config = dict(
    arch='vit',
    model='masked image model',
    dataset='retinal OCT scans (Kermany 2017)',
    train_examples=98430,
    image_size=24,
    crop_scale_min=1,
    horizontal_flip=True,
    method='simmim',
    mask_ratio=0.75,
    loss='l1',
    norm='layernorm',
    norm_position='pre',
    activation='swiglu',
    mlp_ratio=2.67,
    head_dim=32,
    fused_qkv=True,
    bias='none',
    qk_norm=False,
    parallel_block=False,
    dropout=0.1,
    inner_norm=False,
    patch_size=[8, 8],
    conv_stem=True,
    layers=6,
    width=512,
    positions='learned',
    init='kaiming_normal',
    residual_init='zero_last',
    optimizer='soap',
    beta2=0.99,
    lr=0.0018,
    beta1=0.95,
    shampoo_beta=0.95,
    eps=1e-08,
    precondition_frequency=32,
    max_precond_dim=1536,
    one_sided=True,
    adamw_lr_other_params=0.001,
    grad_clip=1.0,
    steps=31200,
    batch_size=256,
    epochs=81.1,
    lr_schedule='linear',
    final_lr_fraction=0.05,
    warmup_steps=930,
    weight_decay=0.04,
    adamw_weight_decay_other_params=0,
)
Rows from block 2 of a small masked image model, named by matrix and row number. Rows with one number belong to one neuron. Each number is 128 + 32 x the weight over its row's rms, rounded and kept within 0 to 255. All counts start at 0. After the name is the row's rms in percent of the matrix's.
After each neuron's rows are labels from the 100 images, of 14848, where the neuron reaches its largest size: "responds to" is what is common among them. Only what is clearly more common there than usual is listed. The data: retinal OCT scans (Kermany 2017).
# gate: MLP gate (model.blocks.2.mlp.gate.weight, 1360x512), inputs 430-511
# fc1: MLP up (model.blocks.2.mlp.fc1.weight, 1360x512), inputs 430-511
# fc2: MLP down (model.blocks.2.mlp.fc2.weight, 512x1360, transposed), outputs 430-511

gate.684 098 [122 146  87 150 128 100 120 119 142 132 151  77  90  53 164 150 156 114 112 160 164 178 213 138 149 135 141 165 178 120 112 164  76 143 137 113 131 137 109 120  78 191 179 119 133 101 133 168 156  83 156 116  79  99 172 142 171 103 132 156  96 111 127 174 105 114  98 153 119  79 116 136  65 201 152 125  57 108 113 131 109 149]
fc1.684 095 [130 132 156 145 141 111 116 163 145 146 137 111 178  88 159 145 126 106  93 109 147  83  75  75 124  88 119 151 192 135 139 154 136 108 159 158 143 137 118 163 122 114 131 144 135 107 125 116  87 187 112 168  90 154 101 141  91 190 144 142  90  83 107  94 111 128 190 106  93 107 147  89  82 115 133 163 199 103 106 108 146 178]
fc2.684 100 [105 111 115  86 123 122 120 128 124 142  78 150 112 132  98 117 147 133 110 114 131 137 127 211 110  53 167 149 151 176 115 116 128 154  89 128 124 113 152 131 123 126 134  63 146  79 158  88 180 154 126  99 131 102 140 138 121  97 190 134 127  55 106 124 146 167  97 117 189 127 125 137  87 116 119 136 110 178 150 130 133 152]
responds to: finding: choroidal neovascularization

gate.37 100 [104 151 150  93 133  87 140 128 149  91 102 133 121  82 143 149  97 118 147 162 126 113 194 127 158 173 110 156 152 154 168 137 194 107 121 208 117 134 178 132 115 121 113 105 165 125 133 124 116 134 129 185  63 151 172  99 108 153  81 114 149 142 123  63  97 124 118  79 154  99 135  79 124 141 138 171 137 170 163 124  93 114]
fc1.37 100 [104 200 114 188 153 166 171  92 113 104 152 147 153 145 124 125 122 118 136  79 175 168 148 152 128  76 156 132 153  86 192 160 125 146 121 128 108 152 163 120 158 146 123 124 112  60 162 175 125 138 202  97  77 170  92  75 188 128 134 149 108 111 120 156 106 115 175  45  65 156  92 181 101 109 107 188 153  92 156 148 163 127]
fc2.37 101 [154 138 170 134 162 173 191 130 101 131 189 156 133 180  77  48 128  90 156 166 121 157  47 145 113 121 137 126 127 160 118 118  79 175  95 125  84 134  32 109 197 102 158 102 124  72 137  81 186 139 144 117 137 123 160  64 157 107 157 103  80  75 104 143 132 150 161 134 116 143  77 206 117 143 140 145 163 177 120 134 139  92]
responds to: finding: choroidal neovascularization

gate.302 108 [119 140 176 136 101 132  87 106  96 173 168  43  81 140 199 151  92  47 196 102  73 109  82 108 142 118 133 151 117  80 105  98 125  75 131  64 104 215 164 155 160 134  87 121 198 136 165 105 137 160 175 102 146 123 136  92 150 127 116 144 167 169  64 174 121 172 148  93  85  77 111 134  76 126 101 156 122 122 111 148 192 131]
fc1.302 120 [109 149 116 166 143 145 122 141 129  89  98 166 112  98 170 110 122 118 124  75 106 100 170 127 123 128 168 123 131 122 159 108 133  83 136  89 129 170 134 139  88 185 220 135 212 106 164 107 136 147 157  98 146 151 131 110  73 158 161 192 142 111  73 164 147 177 132 140 104 103 121 108 142 147 141 131 153 131 132 132 122 109]
fc2.302 110 [143 144 112 135 106 111 126 208 143 136 110 146 168 128 164 139 122 109 120 191 170  96 155 127  90  70 116 160  89 145 120 126 122 122 141 111 156 131 108 120 113  96 127 117 122  71 123 160 120  96  98  87  78 144  98 135 161 109 174 181 113 173 163 167 125  74 110 128 130 119 133 153 122 113 142 110 100 104 179  94 180 123]
responds to: finding: choroidal neovascularization

gate.529 092 [162 126  93 140 142 126 136 161 151 133 135 110 197 162 104 155 121 139 177 157 203  93 168 134 127 113 188 153 123 156  58 135 122 105 112 145 171 161 126 137 101 156 114 129 120 110 170 134  74 104 115 134 111 143 165 150 155 130 140 133 173  95 121 150 146  90 122  92  84 125 136  79 104 133 141 143 179  54 119 134 153 148]
fc1.529 092 [160  98  78  91  97 166 161 147 108  83  86 111 103 106 140 131 196  94 117  99 161 129  89 132 128 142 142 103 116 135 155  85 108 104 180 101 214  85 161 165 109 145 109  85  81 146 123 154  93 179 111 119 123 144 108 148 144  99  68 158 109 121 165 124 101 174  73 143 140 106 115 164 171 101 110 169 115 110  90 215  98 163]
fc2.529 088 [140 135 125 180 131 137  56 144  92 127  94 131 166  81 141 150  65  77 163 113 160 158 129 153 179 110 109 140 109 138 143 135 129 114 140 146 140 137 129 145 163 144  68 106  89 122  73 106 127 136 145 146 136 130  55 126 158 111 141 148 143  79 127 141 131 104 132 118 190 155 128 175 183  89 100  89  83 150 188 129 160 116]
responds to: finding: choroidal neovascularization

gate.575 097 [167  70 116 142 169 126 124 174 102 116 141 163 126 106 114 179 156  82  83 172 197 133 109 172  84  81 182  33 135 132 125 126 100 159 104 115  96  93 160  76  82  86 160 156 107 143 112 195 103  85 150 144 153 127 212 159 187 100  83 145 115 120  76  64 116  78  60 175 147 131 119 160 101 121 122 160 173 205 127 147  73 121]
fc1.575 094 [100 172 151  91  91 109 188 153 124 182 114 100 156 134  86  91 144  75 174 159 112 164 121 110 137 104 140  53 162 141 111 165 105 138 139 118 146 163 177 114 125 146 120 156 178 160 102 154 162 136  61 127  86  77 143 103 171 177 145 143 113 146 112 149 143  93 119 143 119 103 129 128 146 121 118  94 107 140 164  77  90  80]
fc2.575 089 [164 168 162 153 124 123 120 123  96 157  99 135  93 103  78 160 114 135  81 122 108 118  77 122 146 142 167 134 104 130 105 118 145 128 120  86  93 141 155 123 106 187 150 143 133  95 184 161 160 134 101  72  68 156 177 137 130 203 166 161  96 155 119 128 151 103  88  39 167  91 148 129 102 137 128 105 113 107 125 108 154 146]
responds to: finding: diabetic macular edema

gate.571 114 [125 134 132 138 172 117 131 115 134 154 117 154 100 125 134 127 152 152 126 107  98  73 183 160 163 114 100 130 161  67 170 150  82 132 148 131  79 100  93 125 148 107  59 151 145 137  76 188 135 148 154 120 125 102 137 145  95 206 140 113 214 136 153 142  38 113 148 171 174 113 201 137 132 124 190 101  86 106 112 145 114 117]
fc1.571 107 [105 169 119 118 112 159 159 116 116 143 118 137  77  81  99 204  99 146 134 148  73 136 119 186 175 201 110 145 113 123 113 164 126  76 103 105 168 133 117 106 102 134 124 127 108 119 142 161 163 137 134  93 103 103 113  61 111 119 131 123 214 116 180 195  95 148 178 126 157 152 157 119 108 101 106 132 101 105 159 161  86  58]
fc2.571 102 [ 93 103 180  69 174 162 134 158 115 160 134 150 110 149 128  96 123 164 119 144 103  57 141 117 154  79  98 159 172  77 105 154 133 148 134 147 128  74 128 143 150 140 113 138 150 122 101 144  41  81 168 159 101 109 170 173 108 200 136 127 105 137 112 129 116 108  56 130 189 132 134 144 169 117 159 124 170 131 122 135 111 162]
responds to: finding: diabetic macular edema

gate.9 123 [ 94  83 100 148  75 124 151 136 178 127 124 118 124 128 153 117 104  64  93 173 162 166 180 112  84 102 134 108 174 104 141 125 118 170 158 147 114 104 152 102 113 122 160 144 154 160 173 147 122 157 116  89  94  78 175  84  63 188 145 132 104  58  93 110 109 113 175 145 116 123 138  92 180 104 145 103 122 121 130 152 108 144]
fc1.9 106 [ 97 162 111 110 102 171 117 124 154 107 105 126 158 154 134 111 115 152 164 113 146 160 223 112 138 150 124 131  89 142 127 140 181 111 105 147 136 157 131 105 129 117 120 216 100 133 213 140 134 102 137  74 110 167 114  79 108 119  99 123 126  91 136 104 177  77 174  65  94 137  85 153 137  34 139 132 119 113 156 138 100 119]
fc2.9 105 [118 145 112  95 121 161 157 135 169 106 117 109 131 125  64 114 139 129 104 141  64  88  78 138 136 130 144 101 127 102 167 126 119 180  41 144 147 141 143 139 166  86 158 135 130 125 158 169 218 137  96 185 125 142 100 100 110 121 173 159 171 129 173 142  84 142 126 206 161 161 127 138 194 179 131 181 130 146 127 136  89 166]
responds to: finding: diabetic macular edema

gate.111 122 [177 133 114 139 139 101 186 141 165 169 189 201 130 130  77  97 124 104  97 195 161 115 124  90 145  32 155 165 168 120  99 131 152 101  73 139  77 119 135 144  82 155 143 129 149 127 125 115 119  64  98 127 139  68 137 126 107  95 157 150  95  99 136 131 122  88 111  95  89 111 116  60 141 190  90 114 162 125 113 140 133 130]
fc1.111 121 [155 173 138 109 148 154  89  77  96  61 104  77  92 128 195 167 114 122 153 100 119 163 150 153 104 197 159 101 113 152 103 137 102 161 177 149 139 117 103 153 128  82 162 125  92  95  98 147  93 112 126 137 131 168 106 122 219 147 146 144  74 103 138 128 102 123 128 138 178 156 158 171  78  92 168 137 100 120 161 116 111 134]
fc2.111 113 [157 109  72 113 166 124  90 133 119 132 115 115 119 107  90 168 107 100 158 153 159  88 116  93 130 178 168  84 136  91 151 141 142 150 156 171 134 117 149 122 174 174 189 122 162 120  98  79 138 107 106 132 118 147  84 137 123 114 123 123 148 122 119 146  94 143 143 122 176 174 154  85 122 168 122 138 120 148 131 121 182 180]
responds to: finding: choroidal neovascularization; finding: diabetic macular edema

gate.171 104 [149  93  92  72 137 101 163 145 150 150 186 199 179 126 137  89 100 135 101  68 121 179 149 130 141 164 132 138  96 148  74 107 183 160 140 139 108 106 132  84 112 139 149 168  54 130  83 121 140  89 120 104 134 140  89 149 137 145 101  84 175 137  94 147 151 102 128  98 164 116 151 172 119 136 175 122 166  87 163 111 137 120]
fc1.171 110 [109 147 111 133 143 148 108 142 157 160 132 130 144 155 183 149 137  97  83 130 123 130 103 132 108 112 143 112 150 109  97 138 165  98 104 105 130  87  92 127 142 123 103 109 113 206 119 112 173 129 113 150 106 106 201 116 105 146 161  94 129 122 121 137 199 137 210 139 140 134 111 114 100 166 174 115 140 140  57 141 218  85]
fc2.171 107 [111 129 177  93 127 137 100 141  78  92  88 157 126 152 192  87 116 146 127  96 164 168 107 142 109 150 166 134 161 148 168 127 113  51 114  86 170 180  97  26 154 158 127 139 140 159 159 126 139 163 177 140 113 156 106 128 140 111 149 138 143 116 114 102  91 116 202 170 132 167 131 169 143 126 102 126 164 128  83  98 152 107]
responds to: finding: diabetic macular edema

gate.368 107 [148 164 107 151 118  81 145 172  64 174 122 167 139 158 144 152  92 122 134 150 120  78 116 151 149 161 172  81 102  87 118 104 120 140 112  78 102 162 179 144 117 145 108 128 142  98 124 141  94 166 136  82 147 129  49 138 114  91 121 134 151 172 114 144 182 117 128 200 141 178 112 114 113 142 169 145  98 130 111  86 159  69]
fc1.368 111 [103 141 181 167 131 141 133 156  96 129 108 153 106 145 119 126 125 119 191 144 177 127 170  74  89 189  79 157 136  88 171 156 133 121 148 123 107  84 103 165 115 128 141 111 154 195 126 105 109 131 132 136 118 169 177 135 148 131 112 148 153 173 110  90 178 140 102 167 109  85  94 140 111 118 119 140 160 164 116 122 175 156]
fc2.368 107 [157 137  89  96 138 116 157 161  88 104 160 134 128 112 154  85 127 136 141  98  83 138 122 148 114 154 145 155 132  78 123 172 117 142  93  99 100 104 150 137 174  61 144 137 151  92 177 130 150  84 111 171 111 159 173 191 138 125  12 107 169  91 151 143 106  83 124 153 178 104 118  97 158  94 144 126 163 134 135 147 162 204]
responds to: finding: choroidal neovascularization

gate.701 097 [ 92 162 137 152 161  74 131 154 119 138 154  88 114  98 154  56 109  83 151 109 135  84 120  96 177  53 171  63 109 139  67 114 127 116  81 131 160 106 162  71 123  92 130 185 139 120 114 172  66  78 166 108  98 102 121 174 144 121 121 127 127 173  59 131 127  90 122 166 114 156 166 155 131 129 186 106 119 130 143 123  94  89]
fc1.701 100 [145  48 137 112 164 126 125 182 137 148 127 137 156 126 113 141 136 125 123 125 123 116 139  94 157 134 111 168 148 117 126 131  69 128 147 165  89 122  86 160 142 125 142  94 116  88 149  98 133 181 118 105 107 153 180  91 120 202 192 114 125 118  86 198 160 137 164 139 178 130  90 161 120  88  89 105 153 125 114  88  92 161]
fc2.701 100 [141 103 163  52 128  77 145 140 111 137 108 149 138 145 152 111 118  18 131  67 150  90 102 140 130 107 157  97 171 134 153 131 155  83 151  89  85 127  84 143 116 144 113 112 110 127 152 166 151 157 107 211 141 134 116 156  79 185 122 133 105 127  99 106 128 129 136 146 124 125  60 139 106 185 120  88 117 176 146 174  99 146]
responds to: finding: choroidal neovascularization

gate.678 106 [132 133  95  29 134 192 159 126 127 175  81 158 129 139 118 110 130  92 151 166 114 183 110  80 111  77 114 130 149 129 151 106  88 150 140 143 141  90  94 110  97 133  88 107  84 127 164 113 132  71  99 111 117 115 148 135 174  84 120 136 168 132 101 125 126  82 193  98 108 114  69 147 152  82 166  79 144  72 112 129 132 131]
fc1.678 105 [117 107 131 156 168 133  87 159 171 151 102  84 127 101 121  49 146 128  88  76 174 119 122 184 180 148 177 116 141 104 154  88 142 107  77 126 133 116 176 111  91 114 110 125 184  62 162 128 194 119  87 113 147 171 124 143  80 109 134 161 138 160 149 132 134  90 134  99 107  80 143 148 121 181 137 175  92 164 157 122 190 132]
fc2.678 111 [137 110  99  85 139 169  93 129 149  98 141 133 184 149 125 109 134 110  93 125 155 109 105 137 119  53 116 111 137 101  98 104 117 165 153 108  30 167 132 139  63 143 172 114 153 137 100 162 168 116  67 145 150  84 117 129 101 122 123 154 104 139  96 125 122 115 147 125 105  78  92 131  81 100 124 113 120 117 144 143 142  94]
responds to: finding: choroidal neovascularization

gate.640 108 [160 115 139 151 171 142  78 117 162 135  78 161 173  99  96 109  95 138  75 139  98 179  74  95 149  96 126 164  86 142 129 101 103 136 168 161 130 138 138 149 171  96 115 122 125 164 178 152 142 112  85 158 142 115 168  97 105  82 141 111 152 130 160  75 112  99 106 104 157 140 124 131 115 188 150 115 149 124 113 160 148 132]
fc1.640 109 [116 163 113  97 131 113 151 101 122  97 168 111  61 127 121 160 180 120 164  99 159  96 173 189 172 148 137  94 157 112 106 135 128 102  72 161 146 109 117 142 114 138 142 159 123 141  95 159 102 164 153 112 126 178  92 145 124 165  64 162 133 151  42 148  97 131 126 140 141 138 128 158 135  88 124 119  78 111 130 104 108 160]
fc2.640 100 [182 181 127 132 133 128 119 109 110 130 179 152 147 102 163 164 133 149 115 117  93 112 150 117  99 171  98  78  72 127 119 141  89  76 160 107 168 135 131  95 167  85  89 150 126 145 123 147 129 168 118 174 143 130 116  68 156 131 115  85 162  91 133 170 140  93 117 139  76 144 177 127 148 113  89 113 128 161 125 113 143 152]
responds to: finding: diabetic macular edema

gate.240 095 [ 68 166 114 121 128  88  70  71 177 140 140 165 136 107 126  66 107 127 107 159 133 175 107 150 105 112 173 112 113 133 168 147 186 176  91  96 186  81 125  61 142 183 164 128 114 121 180 134 136 134 141 163 164 109 104 106 155 131 182  98 112 165  66 144  79 135 135 130 126 153 149 157 130 124 127 105 204 143 102  89 125 128]
fc1.240 097 [123 104  73 111 170 146 177 138 139 156 107 165  76 147 167 108 106 118 169 115 108 109  79 140 125 146  74 139 165 102 116  92  50 136 153 103 114  81 131 128 137 192  87  84 147 122 113 100 105 164  87  93 115 202 113 148 112 137  73 129 135  60  99 163 143  85 102 146 144 175  90 105 170 110 144 119 107 136 135 105 127 163]
fc2.240 099 [111 158 158  75 116 106 126  73 141 110 101  99 163 126 157 152 142 163 115 131  95 104 121 158 110 146 127 169 135 120  93 141 124  96 104 125 102 119 203 113 199 159 135 162  73 115 110 130 127 108 146 120 117 165  86 123 122 141 133 161  52 169 116  94 142 146 124 122 140 126 150 125 179 122 105 162 107  91 120 139 119 152]
responds to: finding: choroidal neovascularization

gate.346 087 [133 128 120 114 154 146 109 164 137 147  92 134  61 157 119 131 105 160 143 178 155 139 137 144 127  75 140 119  88 171  98 139 122 179 112 131  72 177  83 136 120 120 124  98  95 104 134 158 100 145 159 155 163  91 144 136 108 108 160  76  96 131  87  93 173 163 150 138 122  85 132 207 143 119 162  60  66 109 155 101 140 141]
fc1.346 078 [137 159 151 149 147  78 120 128 102 177  77 183 141 131 113 174 140 153 165 134  75 133 160 107  81 149 123 126 132 132 136 107 109 149 129  95 144  77 119 120 125 134 144 152 203 181 110 107 139 166 161 110 130 149 135 145  53 173 128  98 118 111 125  90  97 123  79 127 113  54 103 110 101 185 102 108 139 108 124 156 129 105]
fc2.346 085 [175 152 150  92 177 107 152 154 112 115  70  59 109  90 113 180 166 148 133  57  96 120 109 118  55 119  95 139 138 132 131 108 165 123 154 121 165 101 131 157 110 147 132  96 129 158  76 151  88 148 108 231  83 122 134 131 101  95 141  94  77 174  57 143 109 196 151 113 106 127  47  78  92 106 151 125  52 120 172 166 166  99]
responds to: finding: diabetic macular edema

gate.756 095 [ 78  92 164 107 143 118 142 104 144 198 171 127 112 149  74 145 118 139 109 141  64 177 173  78 185 129 121 123 134 160 169  84 188 174 157 123 175 155 186 110 186  99 102  92  98 156 197 188 133 122 125 174 134  64 157 122 161 171 157 155 117 147 124 113 204 124 118 138 139 108 167 193 120 140 197 140 147 105 187  81 112 100]
fc1.756 086 [ 51 100  90 143 161 125  93  78 214 154 137 111  64 137  98 139 116 174 162  84 142 142 114 119 196 141 117 114 116 129 121 124 114 118 105 131 119  67 156 128 123 116  99 131 150 197 166 142 149 141 135 162 116 151 138 106 142 136 103 154 169 113 126 130 193 121 178 106 140 114 156  94  78 173 214 180 139 148 183 122 147 155]
fc2.756 088 [103 129 127 119 141 168 151 139 107 134 121 116 152 141 129  84  49 153 112 182 112 127 136 118 118 191 163 104 199 124 128 126 134  87 150 102  93 148 100  99 144  80 122 164  69 136 183 110 154 194 137 147 106 135 152 109 131  48  71 140  98 106 149  95  79  83 188  95 143 213 125 139 108 104 121 133 128 174 157 132 102 129]
responds to: finding: diabetic macular edema

gate.579 096 [143 132 100 109 162 167 102 124  78 105 100 153 178 131 118  56 119 109 146 134 140 111 172 113 168  83 125 153 103 132 126 135 133 122 119 101 123 115 175 168 107 173  89 128 162 144 113 175 122 142 121 152 151  64  95 158 184 127 125 111 136 149 160  51  85 141  94  75 123 124 217 126 178 145 157 134 145 195 126 137  62  95]
fc1.579 086 [151  86  68 125  81 116 133 125 173 137 149 145 116  45  54 128 170 147 157  96 106 161 122 150 121 102 130  84 185 109 170  61 111 127 117 115 102  63 130 137 114 151  92 145 132 160 154 150 113  92 133 152 126 109 103 168 159 112 194 118 146 113 125 178 174 118 105  92 166  99 135 108 135 161 114  82 159 134 147 128 136 130]
fc2.579 091 [138 119  92 176 144  93 117 113 192 163  83 133  86 161 125 106 161 118 133 138 139 159 157  81 113 169 168 112  77 113 118 160  67  73 132 138 214 133  85 128 127 102  96 156 144 172 129 122 148 130 102 157 106 157 120 137 141 128 127 181 117 147 122 140 136  97 110 193  91 148 141 138 152 121  83  74 128  63 163 116 110 109]
responds to: finding: choroidal neovascularization

gate.462 110 [153  26 123 162  54 120 133 109 156 130 118 120 121 149  37 180 137 170 114 136 124 119 184 124  53 139 142 118 100 157  87 144 139 208 124  59  77 129 126 121 168 193 148 129 118 111 162 137 131 144 196 127 148 118 104 155 133 139  61  97  78 180 135 144  69 100  48 158 109 118 136 120 100 157 106 122 123  96 105 183 126  85]
fc1.462 114 [100 117  77 137  69 119 117 132 149 142 130 112 106  84  86 166  84 152 115  96 151 128 150 102  65 125 139 153 115  72 194  78  72 122 187 137 147  79 142 153 117 138 127  81 185  92 170 145 120 107 136 155  95 123 145 160 142 133  82 146 149 116 162  76  77 125 120 179 172 122 125  70 129 123  67  89 111 140 162 132 130 178]
fc2.462 113 [143  82 146 170 112 122  91 103 123 129 154 104 108 129 114 156 161 144 139 136 136 137 148 148 184 184 124 122 150  86 133 146 150  54 153 161 117 100 104 154  64 138 138  79 146  76  72  94  88 112 175  90 115 174 135 106  86 167 162 183 174  76 117 152 156 130 125 119 179 140 108 163 167 162 148 146 136 113 191 170  86 103]
responds to: finding: choroidal neovascularization

gate.589 106 [143 159 154 163  87 144  67 157 166 159 164 146 119 113  86 129 130 103 131  96 114 135 147 171 134 120 109 108 138 152 130 181 134 111 112 132 106 173 136 134 102 139 111 122 111 140 149 133 155  78 136 125  95 140 146 104  98 105  89 119 141 121 114 113 105 148 116 161 107 148  85 145 124 152 145  65 119 131 145  21  89 106]
fc1.589 118 [123 164 160 165 189 120 163 123  98 158 117 141  79 119 170 193 147 112 106 123 101 132 110 120 179 147 111  89 118 135 132  85 103 123 150 134 134  70  83 158 204  83 121  98 122 136 103 167 103 174  93 131 109 122  98 171 224 143 137 157 163  85 134 154 125 147 140 156  99 136 141 114 144 105 121 168  71 123 128 131 128 120]
fc2.589 114 [ 95 170 164 118 144 130 147  63 113 137 123 107  93 127 136 137 131 136 160 136 155 111 168 134 154 129 173  72 171 137 135 125  93 117 144 132 131  48  87  71  81 146 128 156 126 164 155 158 157 158 152 110 113 105 102 124 139  61 109  53 160 189  62 128 172 137 146  96  89 111 109 118  87 162 147 119 116 127 132 136 143 127]
responds to: finding: choroidal neovascularization

gate.489 094 [217  61 141 106  92 156 138 104 110 111 164 134  99 102  96 140 115 132 202 193 108 148 128 159 141 106 127 140 120 183 202 104 164 154 137 109  63 109 120 104 101  53 176 155  90 151 123  97  55 156 114 128 122 104  82 136 108 149 140  82  78 149 141  92 103 163 154 154 171 134 144 106  99 125 163 147 120 137 122 133 146 171]
fc1.489 094 [160 169 105 122  77 145 130 119 143  73 120 147 149 122  85 146 124 159 130  70 144 152  48  36 130 122 154 121 200  82 152 160 143 136 116  86 150  89 122 136  91 136  80 117 104  89 108 105 143 148 194  99 152 178 136  83 144 107 140 142 136 168 123  36  67 117 157 156  65 124 100 121 131 150 114 152 147  93 155 103  65 137]
fc2.489 095 [156 157 111 144 138 129 125 150  48 143  59 173 110 166 155 108 129  80 159  53 131 110  78 174 205 152 117 104 163 183  95 119  73  82 165 133  70 114 116  98 169 117 140 100  87  76 188 138  67 138  71  86 139 156  90 100 158 126 110 115 137 111  98 155  75  85 109 175 116 108 144 111 123 117 173 164  80 114  73 111 125 172]
responds to: finding: choroidal neovascularization

gate.97 090 [106 133 171 139  66  94 157  64 134 133 149 135 154 150 103 145  80 159 108 114  97  97 122 115 153 138  93  98 134  84 105 136 152 154 146 187  71 133 100 135 118 162 104 101 204 140 184 130 178  89 114 171  83 119 148 155 109 133 104 153 141 138  86  72 158 153  54 151 130 130  70 151 111 142  71 135  66 179  82  32 115 151]
fc1.97 091 [140 131 155 122 114 125 162 141 152 106 128 134 138 131 167 132 165 148 147 126 113 154 133  83 179 114  93 122 135 119 157 135  88  91 145 114 175 103 154 114 132 138 116  57 112 117  83 123 157 101 182 122  97 200  75 134 119  83 140 115  98  88 130 138  91 163 113 115  99 138 107 125  81 121 139 108 112 164 123 120 146  98]
fc2.97 099 [166  61 142 142 135 131 150 160 123 152 157  63 127 156  52 120 111 100 149 135 141 101 138 118 107 142 121 122 166 104 148 163  98 187 160 105 105 112 159 132 110 118 170 151  82 121  37 116 138 144 116 114 135 149 147 104  96 124 108 127 108 132 127 146 163 125 109 133 138 142 121 186  50 178 104  89  66 140 147 178 144 119]
responds to: finding: diabetic macular edema

gate.732 097 [121 107 173  78  98 191 162 147 167 137 121 110 212 115 168 142  91  94 142 114 204 128 146 121  85  95 121 112 119 163 117 131 159 103 101  96  96 154 128 142 112 202 185 156 108  96  88 129 171 136  90 132 115 122 123  76 155 164 101 155 118  87 162 153 128 137 128 109 142  93 121 145 133  95 106 185 118 140 108  53 167 130]
fc1.732 107 [147  99 153 108 105 119 164 149 135 121 134 120 190 158 147 138 104  88 173 160 187 152 159 159 104 111 157  94 177 158 108 174 153 108  87 111 141 189 148  67 124 128 155 146 176 127 121 149 123  80 124 117 105 139 136 140 114 154 134 182 152 178 133 132 123  88 174  78 124 101  90 139  76  79 126 153 147 109 114 116 108 117]
fc2.732 102 [ 66 167 143 108  88 166 104 140 140 152  96 109 130 115 132  95 120 149 137 125 139 124 146 123  62  96 141  91 121 110 183  96 129 137 133  55 111 123 125  71 104 109 123 146 143  77 171 131 114 142 147 152 134 140  90  89 180 122 182 127 115 141  75  96 112 108 133 147 157 158 164 134 183  86 127  80 145  97 121 156 159 147]
responds to: finding: diabetic macular edema

gate.557 104 [147 152 139 136  64  72 161 113 144 155 122 114 118 171  98 141 114 147 142 121 141 160 168 125 118 137 112 145 129 197  92 100  86 199  75  71 183 119 150 137 160 103 152 124 155 128 139 148 138 140 160 137 107 161 149 193 182 137 124 123 155  89  92 112 140 107 115 111 136 103 150 192  99 119  70 153 194  86  99 169 109 187]
fc1.557 102 [105 153 146 161 128 130 149 179 159 105  61 151 111  89 179 147  96 125 130 126 174 154 157 150 119 137  78 135 146 119 142 139 135  98  18 134 192 158 147  95 124 142 126 103 194 148 135 169 106 126 164 132 136 135 165 125 125 100 151 135 136 149 126  80 104 107 147  79 106 157 161 160 104  99 114 132 171 130 166 112 158 135]
fc2.557 106 [ 87 119  65 116 115 131 143 169 167 109 128 164  96 135 132 110  84  65 125 106 146 120 177 129 102 133 122 144 121  91 114 124 141  61 146 115 156  93 158 181 135  65 103 147 166 122 168 138  98 111  80 117 117  68 113 133 111 181 116 153 117 161 161 139 102 154 112 156  64 142  62  93  87  70 132  97 147 110  78 150 124 148]
responds to: finding: diabetic macular edema

gate.671 110 [133 131 137 127 116 160 137 110 170 150 158 120 151 131 123 171 128  93  97 120 135  76 116 137  95 115 109 105 102 193  95 140 147  46 109 139 120 122 134 181 121 159  96 109 103  92  85 130 155 164  89 105 100  58 148  77 133  63 101 192 145 125 142 116 165 100 102  95 113 164 106  97 116 119  90 125 159 142  86 151  75 155]
fc1.671 102 [102  84 161 141 121 134 171  97 100 142 139  90  97 128 109 150  80 102 136 108 186 103 165 142 131 140 119 167  63 172 155  83 129 100 104 139 162 102 139 126 125 128 120 138 125 151  93  93  98 197 152 117 116 101  88 119 108 111 106 112 202  69 136 203 151 136 122  86  73 139 141 120 142  64  48 104 187 119  98 133 105 164]
fc2.671 105 [143  88 121 160 111 144 107  93  97  85 138 107  72 150 117 130  86 113 109 126 145 155 177 190 130 125 123 126 103 175 157 202 178 167  81 114  64  95 122 112 120 138 125 130 138 140  71 128  83 137  89 104 110 105 150 142 138  82 168  79 125  99 110 142 101 163 116 167 111 114  79  94  90 117 151 142 104 146 129 173 141 164]
responds to: finding: choroidal neovascularization

gate.384 102 [138  95 178 207 111  74 104 125 155  97  61  71 181 106 145 137  65 146 192 160 125 114 121 156 144 131 150 128 138 175  73 140 175 151 117 123 159 167 115  80  82 116 102 172 135 180 113 134 111 113 131 134 121 125 146 147 152 181 164  98 147 155 114 120 134  61 150 103 131  74 134  87  54 127 115 172 169  98 118  52 137 133]
fc1.384 097 [182 116 174 148 158 118  91 113 140 167 128 154 113 141 110 184 109 124 114 201 115 186  82 107 121 150  95 141  98 170 168 182 130  93 112  94 140 176 108 130 160 103  58 136 173  56 103 133  69 122  94  84 165 137 175 150  72 150  97 123 159 138  88  88 126 125  88 150 118 180  89 110 133 104 177 135  83 163  90  95 104  90]
fc2.384 105 [118  98 127 106 197 149 163 127 165 105  79 176 123 196 158 119 165 112 148 141 147 187 123 117 220 166 125 193  91 178 105 126 159 152  78 128 129 150 119 113 134 197 102 146  49 103  97  69 156  87 136 174 173 161 210 126 117  82 141 193 158 151 150 131  67 187 130  66  62 135 104 142  98 125  80 139 109 137 126 160  63  91]
responds to: finding: choroidal neovascularization